{"model": "image embedding model", "image_size": 64, "horizontal_flip": true, "norm_position": "pre", "fused_qkv": true, "bias": "none", "patch_size": [4, 4], "depths": [3, 6, 6], "am_softmax_margin": 0.1, "am_softmax_scale": 30, "epochs": 7.4}
Rows from block 9, named by matrix and row number. Rows with one number belong to one attention dimension. Each number is 500 + 40 x the weight over its row's rms, rounded and kept within 0 to 999. All counts start at 0. Numbers have three digits each. After the name is the row's rms in percent of the matrix's.
# q: window attention query, key and value (stacked) (model.blocks.9.attn.qkv.weight, 1152x384, the q third), inputs 0-127
# k: window attention query, key and value (stacked) (model.blocks.9.attn.qkv.weight, 1152x384, the k third), inputs 0-127
q.9 091:519476527502522521483534481558506450543518493565456457518501485481444512479521503455558546497512499491476477582511511531496516504512589525533471530505487471522455473533532473487464504508466503515503571467511482502499510503469433640497447558514494524469461460509509473506412522505434480481495501555519530556457559500545405592515515466454507487442583555508408424518464460410538475459507
q.10 040:575427469481459541531545496557465475546518430535501527545531516533511579497477479525516540475528462517483460561470541525482562535486550506449481588457487490496431468509522568488457536492409462476470566457530465515480486504527483590501435511525502477453396465506523461557467427528513520509466505516510557470466517444511492481449520474519490461520580555571528470531456522486456514560522
q.11 135:496530501526478477491480482461469564456481467480528520480489540547560498519505516563481473462484532479469519447481504523509497511492420471504478485516482479474562477485484529468525475474532468485479409551527520531511494472592538401512555418496503511541546555495505501504541473521534518499512490484441471490503444506489567389482456592582517518556457466548572584501517535580454547586497
q.12 038:569493497532502531470531474557452513511517453578435458507485578547503530478515520508543537421520528422409512503427513574512512522530541486531450566514459423477487462530537542437480475455487416492480476556555496546521504469589478575519480487521494533488489517522542456518443471529445457452478497548447490564426470527563463445492441579603536471472553540578470505529450512449476520569499
q.13 221:505482505462527516500514506554521446538534509537446471527505457470445511467499492435527547518509487508512487572511501501486497502511582523501496532504506507521457494529528461527477514523479516516511581472484468486498486519433453615489450588497497498449449455508499500499441520498450472497494512519533528521489545502526430606522529419433495478444545539460419425504485461408538463405496
q.14 087:508493485511477485505489526442465556447473472480572522466490547540524484516505528565500495471493502497497513435480508511499508496495427491503499479483488513469539482477476534493519506472536503481480406539517503524487489492575558375522546442493483500534518532494518517518556460524551507502502514504474460456500446514519558407486458580605510512543454471502577587498513547560443543500513
q.15 079:514457495499538526524508532577540439538492531514507495494495450457439505525493456435542525539515463561542473547527482477505518478511554546473524485491539551517438544498476478550476534515488545522516584393474456477498510537405480571492444563515498499475490431475518495483525513473482474497487498522559522504501566492521458629510569446420487469437531540464472418507504455439531433372507
q.16 095:494476502468518509511522527549533449549528554504494497515503447454442502483503474460523517552521472537537499554532484479505506485509563532505523506463512539527450551503512484529480529530471551522524588456468475467487509529415455597492434551520506491452442445495479500485485516490469482502479502506561524491513565474500447624525551417402472483461525508446447413493503446426538442407485
q.17 051:492473488487476533530479540508552443567475556496484511509520458454453515513492460477466491551516454542561468538539487443488496484513521509499536531445532533522445574471488477525479539543493507509529602435467477453486517554415463541494439586510517500444505460499485481469526513440511505504453520490582550491521588498480445598492525389400495525458512527435449432483470469485577453445502
q.18 120:520475513464527528497530504553511464545538509554452460518509477470430513474499503458541545498502500500498485571504504517486508506511588529512479527506494495543443505540539476506464510510467517523503586472496472492504514506451439630496441578503495496460445443521506488509407524501448458491494508545532529532470554507534425609525539427438485469452558536476403419504487454411534478424503
q.19 070:523509514546471475487511460458474548485514470525506515490510541568573520489503520543493472460521527454437520460480514552535510530512477481533450499520461453476553464501487538447499474468502454503471424542527536558509496458596501450506522430514492519528522570513508474506508490556493513486505496525423476527462464492472521378455439606590522540536504491570521556504464520558455575666490
q.20 038:569465474507448518511516485541447542511497399523473523521498553564527548495501539513533526432504528461407473503457540562480523516513497483507459562505472442435494429499499574423481508476505406446474425528538495506506465452599507524486488499495506516495495565512553484540460454512504499483485501553458535523476472501524538381449452581615519512533563514608534550516443572530457537603530
q.21 068:459543477480478448489494505416488550467502508437568532488493505513553466525484474566457476500483502496522535432486475467496496483457457492498521447488482536510539532486500522496548467497483544504485460546502565508492504469556559376508554364484499476514486525511475525483561483523546527527506507491478450461540460463480577413495518545522485484584446424496584548489542529577480508593486
q.22 174:500475499458517517508513520542522449542542526523488477518505459462438508473503480453532540520513487519524494570513496488485511491499575534496510513482510535536449524522537476532478521527467542523508594458477479481499503518424469602485441569507504486451433432510497508499457516501463475504494505514544520506499549470516447626530553416423474462468550519458437413495501453413540460414493
q.23 064:490482507459514515495495560549507476509485542477506495503485474452417499517491487468525527533518469531539475548536492468479517473498522532510555495466502522523435528512521473522491542505465547488530566463494465433487523534389481586516445586489484503475481433476511510508510509453483472504487527498578530477527547523553465611552518418424510463442505532447462434502514466436556410352491
q.24 167:497531509524483480489488472449470564459489471488522508483500537537554495507502517555478470475488536458466519446483506533517499513490429471507472486523485463480577480491486523471523462480529477490468416553529541531507488469577533396513563410497509508545549560502493501505521489518525520502518491482440464503497443506486556390485449601569514526546461467546553586497508535579459552609497
q.25 054:531448527519498554477558517574465483552545479565482476515492487517444507476518509487593550471518529492452491571487502560512551515518582528536461528482472506513458487517528503475453509475440492511487556468511493527522530468522460630507422534536482510488457455536519481528426489523450446475508521591500517554448565489565421577517521505512506473468616535510422419517482457403523483481470
q.26 239:507472499466520518508519515558527447543529518534465471522503463469440511478499481442534541518516482520522485569508495487482505492514577527500507524489515525524436510522527472529471528526471534516517585454484468485496499523427465608490440598502497492451449444508499501501452514500466471503496513518540532508496551491521441615519554419440481476458550537455433413502490461415537457403503
q.27 043:491451479488500500546505545546531466532447555455537534512497461459470497523500477506492503552548449583547482529505497437469488482514490535449567483468547558492418553496490504539505558532461518470556564433478474442492531545422507525485425582510483484460481450469499512479586461443535506507481513484581545465564525484495514594507542393415460491497491506457527444498497481477526458391534
q.28 154:497527495530483477501472491449476552441460465469527529481488543537554485523488520551466465475485507488481509438484512494509490506489432466490501479517497489465552476474473528479530487471530474469489408555518515506496488482572554388511568429482494501540540554500500512500552464500537532501503498474466472471512436519477571392482461574583518523551445473534593590497515546588456548554517
q.29 053:527472520481512536493547476546481479547562482592453458517511480508452512456513511490561533452520520476462501578493513550487535522492609499508450554511477477539470462547567500474468503505447491515472552468510510528528485464509442625484442545518501509471448475536507453514387534545430480480506488576490526554440550469532413545478516488495489470472597529522423428512457464428514530534496
q.30 122:517485515476513529491523489559498447531533494555418465534501475481450522471506501447540547492506497485480490570499514516477505507514594513518485542505492482510448466541540471503474517510469496514511562493499474496504492509456445651495448575488493495453453454508506498512410521505431464480492508529528544524469536517533418585518515429452507471445568546488413419513486472389545460455505
q.31 037:466490477502502501554472525514579479535463559421504558478515479437479512518500472474457437580518439565596491506537462432495458466524449527483556459483585552493496548461444508520518520537516501506541553446466467411486528540415516445465476560513502498488572472449463508488578503418568530511457464438579505465565572520463507559506552414384472523490457519445513497491490475527519449433539
q.32 089:495473482468518507517498539552523451522498526497506503508499471462441498508488467457523537535509458534531486554514485461470509481503556536495538505464511540516429520508508490527482546525453538507535573451464465449488511546406486571501449582492495476455456434493487524488494501468484482503478526495577523486515544492518457606532546403424483462464523513456469436497505468429555432378496
q.33 075:504442517512532529505542506572515449541520515557466467505491471481453508495499508454552541523511491519499478548516498501487517518514568537495483501486497482504447501502510461493465526489457524511539575449493468492501501513431453594493419595508474517460486444504517489488503519510451457461471531533526539536481562523530425613514519451460520488433544555460439423519489460415534439368512
q.34 156:502480501466522518509508517546534440541511525517473483520501461462446508487499488443524537532508471524532481559523495469477503492513580527497521519490520530523444520514520470538478529523465523513529593456477470466494502532415464599483447580504494490455450441502488502497466523481468479507491508511559540501498553496516441610530542397421487476451539530454436427500495466407548455388503
q.35 029:558420454530444543536493526545488442563453502562475551513516517509491521499518472467502475521509439540496460564517498523474524549524514480474542517480557516409452459488464530516457536515516427467510560418478460505499508542478467544480419602527520497458495499498573433533511459461503543473475532513527575515524538518460472513464492426533495536449564577513478470535444537517518474508561
q.36 040:455502489521502453497424536489509523470450512453559541484473508466506489564481469531475469536470474562564504453489455414482472463489435519452569449499519564468488546449455488545571506506477558478558488506476475444475519517478520417513547467482503471507482467472484542478637504446560535482497547437562512435561454533492565495518493466480501451515418483461564537484560510559524431377501
q.37 105:535452484474501527514519529571509454547507508532488492510506474481436522489496487453549544506526479520507473571499504488484519501513580529479505533477497534507428500520513493519464534517454512503523589436486457492501513522442465610485437605508498506450431447504518491526465494488479479487483516534541542502494551504543442604505537421457487468438553545480450412518472469431529463375513
q.38 035:462525532467549474484533502434498505571602566495532476460519433463480477473505448510507495530522551444527558480514479513519505453501537517526492485456490522617513570527584516473477481493537563575490548501483539540549535459526470540496505436518510502489449433576411500484470531515499508478504474554487448518492510427548492597514576529448453459539511423468419399437533431432540547628459
q.39 055:515505480563485475501488521483485519463420506437532564457480544533568493562501509542455437511481482525506507424514484463503491511507402478484540444482529500450537516435434518498539497489525464452524439511505523485467502520507546390520555454476471504544564530462514515492610467475553554490490503468480500467532449520470570428496455546532529528524435479513614564482518535585498491525499
q.40 046:508471512499520527482543477547494469548545490587412461516518495505474523465524482440567529468509506509459470561482531539486522496519597521517464566522483479536427469549536495473458495511473460499496563473526477533510506486492439640496440559516492531461481470516533478528407505518438462472497511552494527551434542509518419569497511461499500493448597537510437423515478490411520514471504
q.41 050:448544493491497469512480498383539513496517515441525497463524494486530468469525512524440453519479515486552541429514484483532447472506443487514507462520529494525584511479469489491522468519588495535490448534463527504492497491549518384479593431494530524559553540487461473463526524488550510521515456444499472487513477502440542451513477532509460553541421438453511543478530504587484584595462
q.42 060:449553490502512428508461513480541478448452538423502515489477489476557469574484459486442457564459451515569513440514478405491453493493458491462533419525536546494517557442457463549557487513510548507528477492458519433493496529432558373498560466489493498511540503483471566469617513474556552519529515436503487487558477510424565497498510488455495517533424473470570533481560518552521457461511
q.43 066:501522510542477480475515461469450552484515451533500502503495530560558498483508514546507497457496551456452516456479521578531520511492471480514447508532471444501563450519510531476494476473502484496454426552525545568516487466593516459496533412509502515555520558524508481506472501550494505507524472519420465526471455459499520401439457610569511528552510488583540555512497531553459560685481
q.44 126:498538512521483472488486475449474562456490465489507510485500532532554496508502510546478472464479527464470525445484513523513487505494428460501478481527479468476572482493500515466524451481536470491474411563527537530512489468590534410518564413492512505544555554512499496503515491523516511502511488481441466497503430513484553383488457593572515518545450461549558587502510534579460550617492
q.45 133:483532481526478478502465498440501554457458493445550541479498525516555491526493513542457454490486499502510516427497494479507486500487403480482516466496509500474558503462467521495532490485542479478492423534503525501486493491551547372503557436490502492539562547481491509492577482488560529515499489445478468471536447508468582402484461553549500525544426461512579583490521531600454534551502
q.46 185:495525482518467484512476486435481552464483467473523534492506531535563494507490509549463457480496513489487519441483501510504488505486438461483501491504499492471561490484469535481520475492536460486477421544511523520501486477574546375500563419498516498535533566502494502504541474510545528513506482476461465475516452497470568375470468566570497520557456459547579594499505552587447556605503
q.47 087:523504501537466505499506497468462550460492454501523524467505549554546502508496529555503491455505523472451502449480522551514525519491427489505488502509484473456543457480472555464513484476531450472467416535520525531502490478590531419514530436503501505541526564496532478523522458520529513490502488497452467494496450499510546366459462588594515520536487486562561577526498543579451543609502
q.48 118:500504494538465505505494498459466561470492454492531520480511548558550504509505527568489466461511524482464503446478510539518504508495415475499489490504490481472547466487470551461507485479537454478465428533523525535512501474604539405508540416510504508547540563490515483510539469516532518502513479488443472496495455495488551379452463587586502532548475474556561581500493547578443553616511
q.49 032:425574528457489463491423503422526495464503555412518512513447473427486470538476464492471496557476508502567515445525492458493456485462455485484519478496502524528529566463561479536533488515474565497533493543491528441512539498435529420504574418441496473518530478485486576469567548486505497516509502434524459498555465515469527558554519476452511476519421453414515510467602479502495428466502
q.50 211:502470508482514535503520510549529439552521531531454475523503460460442506480504495448524536526509482512518477559522499499491511503516561529514505525493509507525449502518524464519470527514479517523523583451481478481495506521424445613489443595506492505460478449496499488497446532487459477495487506521537534527485568502521423612515533416421492487446544543464419411506482457414549458442494
q.51 147:490538513528486474482485475450469566445479468486514510487494537535553493504503525548479473467480526465466518442488512526510489506492428464502482482524482468474566476482483520473523469481528471485482410565529531521509491472575541397523571419488500500550559560500498502505528488515528513502511498480442468492493435516490558388490449597573523517538450464546551591505513538574461536591494
q.52 106:498472498475521520521516522541550442549512543517485492514509457448446508488506472435510524534509467535545488547525492461488496489511569530486518507479517538528445533520509474541476527528474520516531586441468469465495516533420472592484447582507505496461463454495499504490475519471479491501493515505562528491505564496508446612516554400413483483452536527444451418490489465427544465379504
q.53 127:494486506466530515503503526552530443531522530505492480517504452455437503491495481439526532535514472532527483555522492476484504481519555531502526511483517532527448529513522470531479525516478551516523584453481467462502505535418462600493452578497499494462457439503490502497467520480472474505489518509562530492503553493522447617533548421422482475453535532454439414499497464423551441386496
q.54 034:474432483470520538527518494452536489562524516528516554465549546506525506471515491476451438466525524507530536475486471481563500505506494510461481504511496509536539572497443537524447479535592450558504517392541513569471524475533509438510504514541539547536533549495497429490524525518531530514492465529468454549488499515449534461456517507515461559501491491519494512462470493592500615532473
q.55 057:522478475456497517502510509559489453529525492516497489535516472465460519474470481468531576512514464545519484554491501475451522499482569505496532532460501517525441482514544491534489546524418515498498601496473476480482485527429465625490450566472487456427405432520491512529451503497466478493470540498532552478518518499534441567511514385446484448495551536474456434513513478426544463430527
q.56 054:493492502454523520474505533524518463528509559494495499511491478443424492505477492463511525547492480503548483557533475468491497474518519539524512492468502521528438544497520485535492516507466558506534564470467474455489553536397475587510459570502483510462482427487476533476484521474495479500476526507546511498514556522531458631558533424404497473424498517441451416498502441427566419406472
q.57 192:506464505465517524512521513553526441546526521531465481521503458466448513479501482439528539526517484521526483566517497483482501493512575530498509524492516524526438507526519471528474527524472524524519584447480471485494498522422461610483432599506499498454450452504498497498449520494462478493490511524540531511490554491514431611516544407427485484453549540459428412503481467422539465412501
q.58 132:511471499500524522511513536571533449530473534508468484520493475465445510518502497450522522531503470538528467553515494470489503507515555532492528505496519515504427515501492466525484532513471515503544573441480456453493518543409464594493448613505487506462499445483517499492503516467479478495479523501564545506499552524517450609530522408428505481436516546461446436509488465427543429339509
q.59 085:508486523468517530488540467547501461556570504556453438513511464480453519436536507473543546495518532469483496554502513547500516494508583526540469539495486477544465492547578475489458496503490503520485566490497488528525500493484442629499453545511509516472453453505500480499367530521433454497487493555516532537454552489552410591519531462449491478462570520482393411506476464405535494472511
q.60 115:499532527530494473481486466459471560461501468499508504487500533543562485497510518546488478461486530468469522448486509535522487514491433472507468489533474461482573478498498521470517460475525474498472411554530535536506499459584536405521560413499510500538537562518501501498511491532522516497517494493441457506486441494481552386476458604577518520546472464555557573499507539564455547608493
k.9 095:503465473421525493544482555404507511470507479542583526470558488481481481464486468442462538467521474515548521505470502456455483490521520522429533511479540578479473506494483485522492519541520524507524518459493477524482492509529531417507488575476492468457407516502508502513527470511521496525507533505512484418517449526526550492505503411558460498522471460430540534498516548530490588367547
k.10 041:540493456462501462537505508423517553495550520499505529530523547502548491459505492502454474436554519513511534499439528495520451471528535450440539457453526552539508535532457529492497472531512465517499564500528478553509447491612528513479516482507561512424375554528487491542505474535508510544491500509458488426476458515469555436469528422531435529536466504461533516446475530517473586408550
k.11 099:527443465447521494546508532416499498490499469567554514473546486503470482452488511454489556463523494520546514514483509481435501487506540532465505507472535549476483477506505504520478530518508520517508513491491493527476500516520514439488462578478482460455433507512529502527486463529532466514486557528503478399487459562547493501509511419585479509521489477426496542523480534488482570344532
k.12 090:514459493454534510546474539434500487472482466548596511466542476463486474472508491454483562479509485521542511509463500466471464505521551495405510478486549571485487510493479503548500525549478509498496557422486469517478491492514534434491492579475500469426432492500494517528519471508492502512504525511500497437525457489524581518501528379535451480501490470444554514480527549540472570367586
k.13 078:509538509531461515477460495532500521522498512445386524544482493532516528523451490515489420537489483465444472485527538498502520538497448519554508530558485473510493475519537476491508499494534493480508457551525491472509508475454492521499515468487503526540611566501498497474492511485485487489524450482495521555498517480460460466503445607471562527476512553543461474518502469457545406701419
k.14 034:485502453575445513483493484580513496541476527427456487486436529547545511548429551568527490511526483533483432548547514480521576494451457517525518466512523539463513503503520549489481511509478473475478456555490518454513492500452487457450465475525483520546526438539568488486483482507535508501470502485502505496526560565442497474475501549498518509549520583554509557558460554496472376538487
k.15 078:478559502539461507497482449528496539501506526423382500540471527511528516547485507543488426539482492459456460483530523506510521530487455488561514514560474438521498456523523475485542475465523481497508449557532507476512472493475481527504537467489506550539586583507480509489465518490492535486532482455485515554497522501465482467505429571469566519471497551525456474508480455465539437693453
k.16 097:479548521554481505474498470577513497532508533430416492532461490511535523516514481545495436530475527478468502478535484531556513503489467474544482505532454442530517527493480495471510479480502478498480456537513521481520503488475478580511525416523526543558559486506475493474487551472481519474509462471500524581486555441466452496508492583439531484502516522564471456494521462499524434665429
k.17 049:490507526488571500502545476466548495499600589506528488476525537484530478438579509490493477465480558505504564461492444508573440424524520465444488425441518492545552572494458534428498435513532494537474558477486504577539522515607519504480524431547576522513482495484474450488521520497519504519492438495488426478484494466449526504464574508492415567522496435500530492454491502555460583471528
k.18 072:493543510524466494474446523532490530493474487413411516560481505530516533559446481526472428534475453483479465504531531497487531540484449497545526563565457481497476482498527473498526529488529499475523430572516510444490497493460485548511527469480486525533579537486489526483519506459499511491517480432511537548518490497466487458513417593438584500498481550540490483519492467486566387659410
k.19 119:504467473418523492539503540418516504486523485529560509480552493489481485451491482452462532466528481518541507508466510457450483489510527517436538530467537572482489509515497499512501520540512534506516531494500473518477492508520518429500488574474492471449417530511521499520505461514534493515499537515493480401508439555518532490503500415563473513525470488429513530499480540502482571359522
k.20 135:518466474425523493540511525408509507483518474558576497474549496484486477457512489450485548454523500515540517507455515472461467491529553498447519490484538560485495486518487494524492507541520514512504536470497478535487473495559518422505492575483496483443405532513508499533492471533518499535496545520484480423497439532522535485496510404568457505502478474430516526481481537506467596377560
k.21 046:515465529543548487418553486593457479477472503554500485464420537472466495529531558568608550496471536510490517506511434532552511461482520542506449462402473501503529540451484548459489491456452506496487513461499516518553537501482515595515438433550502470493462340516487487492557539527494438478489510518498454514473537513535462546519578525461479506523494473563565510493526513520475493348516
k.22 082:494540539561487502456483485583469506500477516451433497530445508516512507547505508547520450535470507444462484490532504532535524532489467499569473515542444430509510498494519485472517490461489487488494460539523510463525524490464486573517529441511505521550601489477473524477519536474451509474518456480500507593478540477485480499521480594427555499473511536574486474491518462494539432639428
k.23 194:489539518572468515476493455582497489531492516460424493527461497514532525537495507537512448539483504481469480501526496538535523513487467489553479496541478441507511505493508506497497487469490468489481470528494516469510503497459470569488521424530513521549587486501500498479481529476474513482506459474499526580504561453466460500489487585437535490491531537571473477509496474495517411672466
k.24 043:511461471492470517510459544538461442485426462501505528503497453498463537537416499479512530527488448517526474512510508462391544494474496549499512569510503523474436481473521489561492563482461496457509479494498485419449514500384480497471483537471433423480533450504546516501497500469511442498486560480530537477557523553582465536541485471498547450489540551529492521558518523458568398470485
k.25 090:507481478442525503525481560412506514471480494533560534484536499483472473488449500469492530458517482515527509502487515459469475479503501532428541494463535574473496508495506508507498526532509519493525515466489480501477525507506535406483475571470479476478464515485529487508530464509544480523498507505499476398521440565506557477511504427553474531517467466443539552507493553515484540343547
k.26 070:509476528437552480521497509430465539448509467535556464470539507467460473487542489466504546461511512470532517507463522487475430528551571482470500502523499510496511476528500451525513491543504528510524528458532476537513488478567524460538516605459504513456420567510466553529520494556454552502542547503489498474469440498486548512486481418537483492446456464443517480465524511494500607439584
k.27 052:521496504492553493514545438484522476520555533572518479465532497482520469429599504473506488480520579468487560477476476533543451436512549462493453442468544481524568556516461506464465424495487482543461565433504497583524491487585504517492486454520547512485464504490470471505475509518466502527497466563480470504464518442491510508460569476521428543510517463492470481460479487528477652467563
k.28 042:517493499563457498501543425609480460571513499535441448506487481520544521496511518520531527527521511521489472544521494541512546497478547491587445451542527468492517447501504536538464495441464463493440491524503517499493477516470475561461440468538486508523535456552525513501416513524467502515492504549495523542476550481487442558474538516507500458476609555536450491524479494463498459588533
k.29 129:510481483435521495528484552425498528456491481536554517478547510494467485468482501464485544467507494521528509494470525460451481504513525507437535510480522551489484488505504493503513516530519527495531515478500476515489495500527522421511490586455480475455444523499510507521527464518520483518510538499501474413507426565528554479526497422566478511500452464436533536497506531512490573345530
k.30 096:493475480452520504528487558439485531466468461539603497475538508483466479466491495466519572468524484517529502526471518483463486507522541516435515483510512573481491477509486491521492515542498510495520510456482472521483495475530527402511485615474489483465421491506509500536509469518518496501507550504505489425505451527524559513497505408549476466506463454443544529494515543517470573368553
k.31 064:487561519557495517461501443549513503535476538466418510517456521512541493542486535541497434529499537471458481473530507531556483513491471478552487455506526464521544507505531510472503459472507478507485522499503510487534523496482465542479518395510517546558581501495489476475487530484478488501503439525493486581507544469461473510485509610449526554476499511546452455498480463484519415642490
k.32 172:496535519562481504471499458574501477534501522465436491516462495518540518526517496533502443528486507476467486501521484539555506501493471481550478492523481447507524519496487512484496477479498470498474480534502520481515498498487481571488520397536526516545555487488493499478490534470476508482505453492502519584500553437468464499485501578441521503504531529574478474502498470501514425659463
k.33 039:481515467492469511515477537433542509499462543491508546513491530555482513510402499528420462527534500551481476474535536429474517472471440544456579456485529571491481511481538511469518540529510458474545508540459491494481574524427528424499502498453476488547563525463548479495512482470565458518498466489494491416527457602487548481503481488537496541528418534473529531521474494508504463385470
k.34 132:489549517558469504464497464567515499522500537441411505531465520529531518536493505551500422528485520467453482480523502527552523514489460483559486500530471453520521509505506506473509473472502477496491473556508515475518507490482474552497528416522521537545576512489487496477497529482482511479507449479495512573494539471463470483490474605441534515493515542567465475506488457490513418675444
k.35 093:506465470429522494547504527397537509499554494539567503481569488490485471429526475455459527460544515503538521489454509460468458461538550484453519483460557568504506527528486508503490500535526513521506565473506474537506480506570534427492495546492504486455410534506491477518495473519508493541495522531492464430507448515518538495495528423560429519511473477429516501471480521506479620378536
k.36 212:493535513571467505468504460585500481536491516457430489527451501517531526541502506548520452532482506484463482510532493546541522506487469490560476486529472449513512501493498511489497483466488472487475475529500522470511503501471477573490510419534510526552571478495499497480483532480480508477493463480503525584503571455475451510488505584436532480497537534568478475508496469492512412656455
k.37 195:503467485432527483527506522399519513481526490552573506471550502491489476443513499459477536453528512510531526496467504470480451469530538500439524485465548556496513510522487493497489496539522511518503538467500479542497484491556533422495493553488516486462419525511501491522507473527515496535506517525483461433494447530514538485489531434563442525516470458430526525476499538516461607360547
k.38 032:505436520479544506480518545470487483452504500525559477453506489458441494491523512472517545530468487496555503465482511479472485504501479566445477533490474518504508507472559467514509570532531560495522503454489548489470513539464510409569463565495476438506500494463515507483569512507561477483495541500552467465483481582512489506549501497520456521462480469483512519539561502492524546354475
k.39 064:497464473479539497528538495450547484526532511573583463469529516484492457441525509490513533451525532521540536513476459500514460439505552510442499419462556543507514531526479528484461478525475498518462555427477494551497501500555519450470475540528532505499429478510521447508477491553521509526478511548505474446487502525484524531471588398523413509540503474460538514488484515522426626325564
k.40 186:503467482426523491529499544411503521467513478541561505473544502492466474457493488455485545464514483512540514499471512453454488500512527516452528513487512555485485489509507489513507524526517535511525518479502475525483487498533527417514480597468488489456436531509513509521511463530525498520503544515495479413491435554518544485503494420574476507507467472419518531493491526495480578361532
k.41 032:463522532563478492443518479563466507495466517417463483458466531530448512559498515537478487575429484499486491479565504501538543521438429525546474523520401433504511492490527514446520474466522496509500435523495546476488549513393474501526533457524475538580582455456521468426522540488515495471523472437512477568501526550517488518520449606470576531462441480520485497538517437511539426581442
k.42 050:489502526585504541436570443583469507543471534550531463465442515489487470488515566589579509504502576501469510540558434580586523462467503549544424426468474452537542541489512525464453478465441475496451536440496533523529543504484468544495460453551515516562526404505496452492475540532477464496469473548511475547476593496482455572473571559452484494498513486539519474506520499492482457478509
k.43 113:498470473428508486528496557427494524467493463510543515484523511496461494488470488461479555475512471524537500508475526456425503510506514526463532532500501555485471471505512486516509531522519542503528496502492480508478479496518525439515482601460470477458441517520510521524514464522533505514497559489494501418502434576531521487526478418563495493505459484425525531506492529490505559364502
k.44 088:501520503530460509478490488578466493508477483449423496539473490515497537571468504518518473536489462483474463515520523526470566548475476531565495557557458468493467444495523489524509533462502517472518453560516504444492497502444477558496497506494466512515567500516501527495477500475482502483490526466531554556503529492510449497525435548465572464468531553543450478537494476453538379652447
k.45 091:495536529572470503460532434598494474537496514469438474505442497498536508529539518534516467540487519488467492497522477544552506490489490465553469473508487437512522512500497527485500471453485476494472493521499528484516493508479481595484510412529512519532539455509493504478476534486462507487485465499498519571503562430489450523485526570441515489484532532570466454489506472486499427632491
k.46 071:518460489453540486517530504430485513467517487565564489464545491472475483479527518480506565450524526509530519518452506479478462481528576481470496477459538525499492472506488500504498501517492524523500543462515482543506470487546521469500474558480507485435397509525497501521492474542486499523501557553484457435482448527539527512505532417594466508485478458449511519471508539493460596354587
k.47 194:518456480428532495539502536415501505480504480566560514469548496485476473461502500452489556462517499517542517498465505463458473478517545508442521486473534562486488494511500495510495511532502516510510539460499472528486492501531524435497470570479489471442424517506511503523503461523516487526496546526497478422499448540530534497505513396573460514500477465431515527494500537499480582357565
k.48 197:509458481429525492531509538425497515479504487553578508469543503481478472465504499463489557455518497524537515506467500464467471480514546507435520491469532565490494499508493493514492510534503518509512538451487476526487490501535531436504476577474487475442406504507504500526509472524518493523499536523490477421497444539516552506499521401561458505513474464437530526489506535516479589332553
k.49 249:501533521580480507465499464600484485516490511450435489523454498512522529546506504543526466536472497480468484507530491537530534518481469488558471507531459429505503499484495506496507492458479484489486464529503520470509506501468468589502519432527504516542582478491485511482504531476470514468497478481509531583501559455481458509502485583426540478483532533575484471508510466505524417638459
k.50 044:483495541476534518519448536439501518444467505480591509472525497460478464461515443465491522509459505505510507460496475449485437513539501497392524470502504532494492572476456480512533490549515512502553538439455487498496535502548536455524538541505516516481504460428467519485579497476519516510532444464527478485532501448452591519514536459431456471503452435459583455453550498559491549468544
k.51 039:521463502518479557523488483578490436513456455552524476517506440513487527527448517466550543532500423524513460543507490526445556521495518547508502544528530497459473446482504492593450544500450501477487478469461491465466487519394481517458470530488444438481521464494533535523482481464483454476464535526561568498539534458536463556525520438447525421488593544527478526555526504471527451552531
k.52 098:470557527559476500470472454557505505519505534446407482523478509506533513535518509531487428537475512465458486486514509527544495514500463466546490493524485443526522492498518496494512467484502487498489476529507515473518498491479483546504534444514517546548581518484474499468494527477466521496518445480491510577497527443459488503485471594446538517475516517557461454499503461495519442694474
k.53 059:471536528548465503466496445565487498527512510455433457507459504521522502511527490515513451526474492477459494474528508543541520533488495488574464508570461437521533484521524478491502469481528489494499449554537541489509497496492480529512521451537506531566586510488497519458482519497449518484534467488509525589484540455462445512501485604453546492467517524552481458490502475480521458674464
k.54 114:505465492415536483535502541391506517465535492534533509479556497474472470464525480445468532467518493505545520470468504460458459481521537500446522520475532547503488494522502477510512507529524533527528534481509478532481482501554533423522491573468490486446442559501483513517521482530519507518510543499500468425494441537528551491512482416568472532489456462419500514475494506503490605377535
k.55 096:500543510556462505468504468594515485525510527446420493538454511536541530524492489560511438524490517479455481502524484538544524504482475492568492499517456449514507507493477527470509476473493474486480468552508513480520500488500478589486503429521524528537553494513489499485478524486486508483498464487509521574497552463474465487483495575441541482504540550585481471510482455492517417649433
k.56 218:489537517573474513467489465583498481529485521447428495527454498514528524540492501542507450543477497483462479499526495531535525516480459492550478501531466445510509504483501507497502488469493476487483466526496522466509509501457478570495519423524509520557595476488493499478492530468483509479497455472506531578509560453471462507493485582426537490499528539566482472508506472500529407659455
k.57 075:501489514445542506527487509373509562463503496514571493468549510471483458463524502458471511459510518486529517483454510490487424509550516481429518485478549534492519500515504477504520484553523512530526546465508468536509488486576534412516536553464514512465466558479483506506537490524475508526538494527477455452483436504501569482496493460544456551471442447441506504466509518516480624429565
k.58 039:484496486480499513545535466400576505545576516525468542475537500518515461400485480464426438492555560501501516450489543470500478442517492516488533460467556569534534527558529520414476470520584469539465502525508507567504522510550517436474512437492544532514480565502550434511480462511559471534510452565464432438499460522488493455463516514584474561551486488428477509510449486459466566529467
k.59 048:478459484468525493519433580427483514451465474520568554490521463477473480468460471445447517500488454503537506473489506446436494526517485528396543554479538574467475531456494502514508548546520524501556485490477505479485499513488532411524512546485488440484494522478517514501564463467558478502517510490518490441529429549524545468533473475520472524540454477471547534508527541540517527357498
k.60 076:515448480440494499531497572446483498483483447535547514504537482496453495503457503463519565478528474525544485520501500463415531520494523537488530543477495565479460472477514490536483558512492529477526507488499476495467498508473499460507461594460463445452455484525532515525514460516527476502488578510534501426502475563571489509521477428539513471502491492458517522527496522483510514341500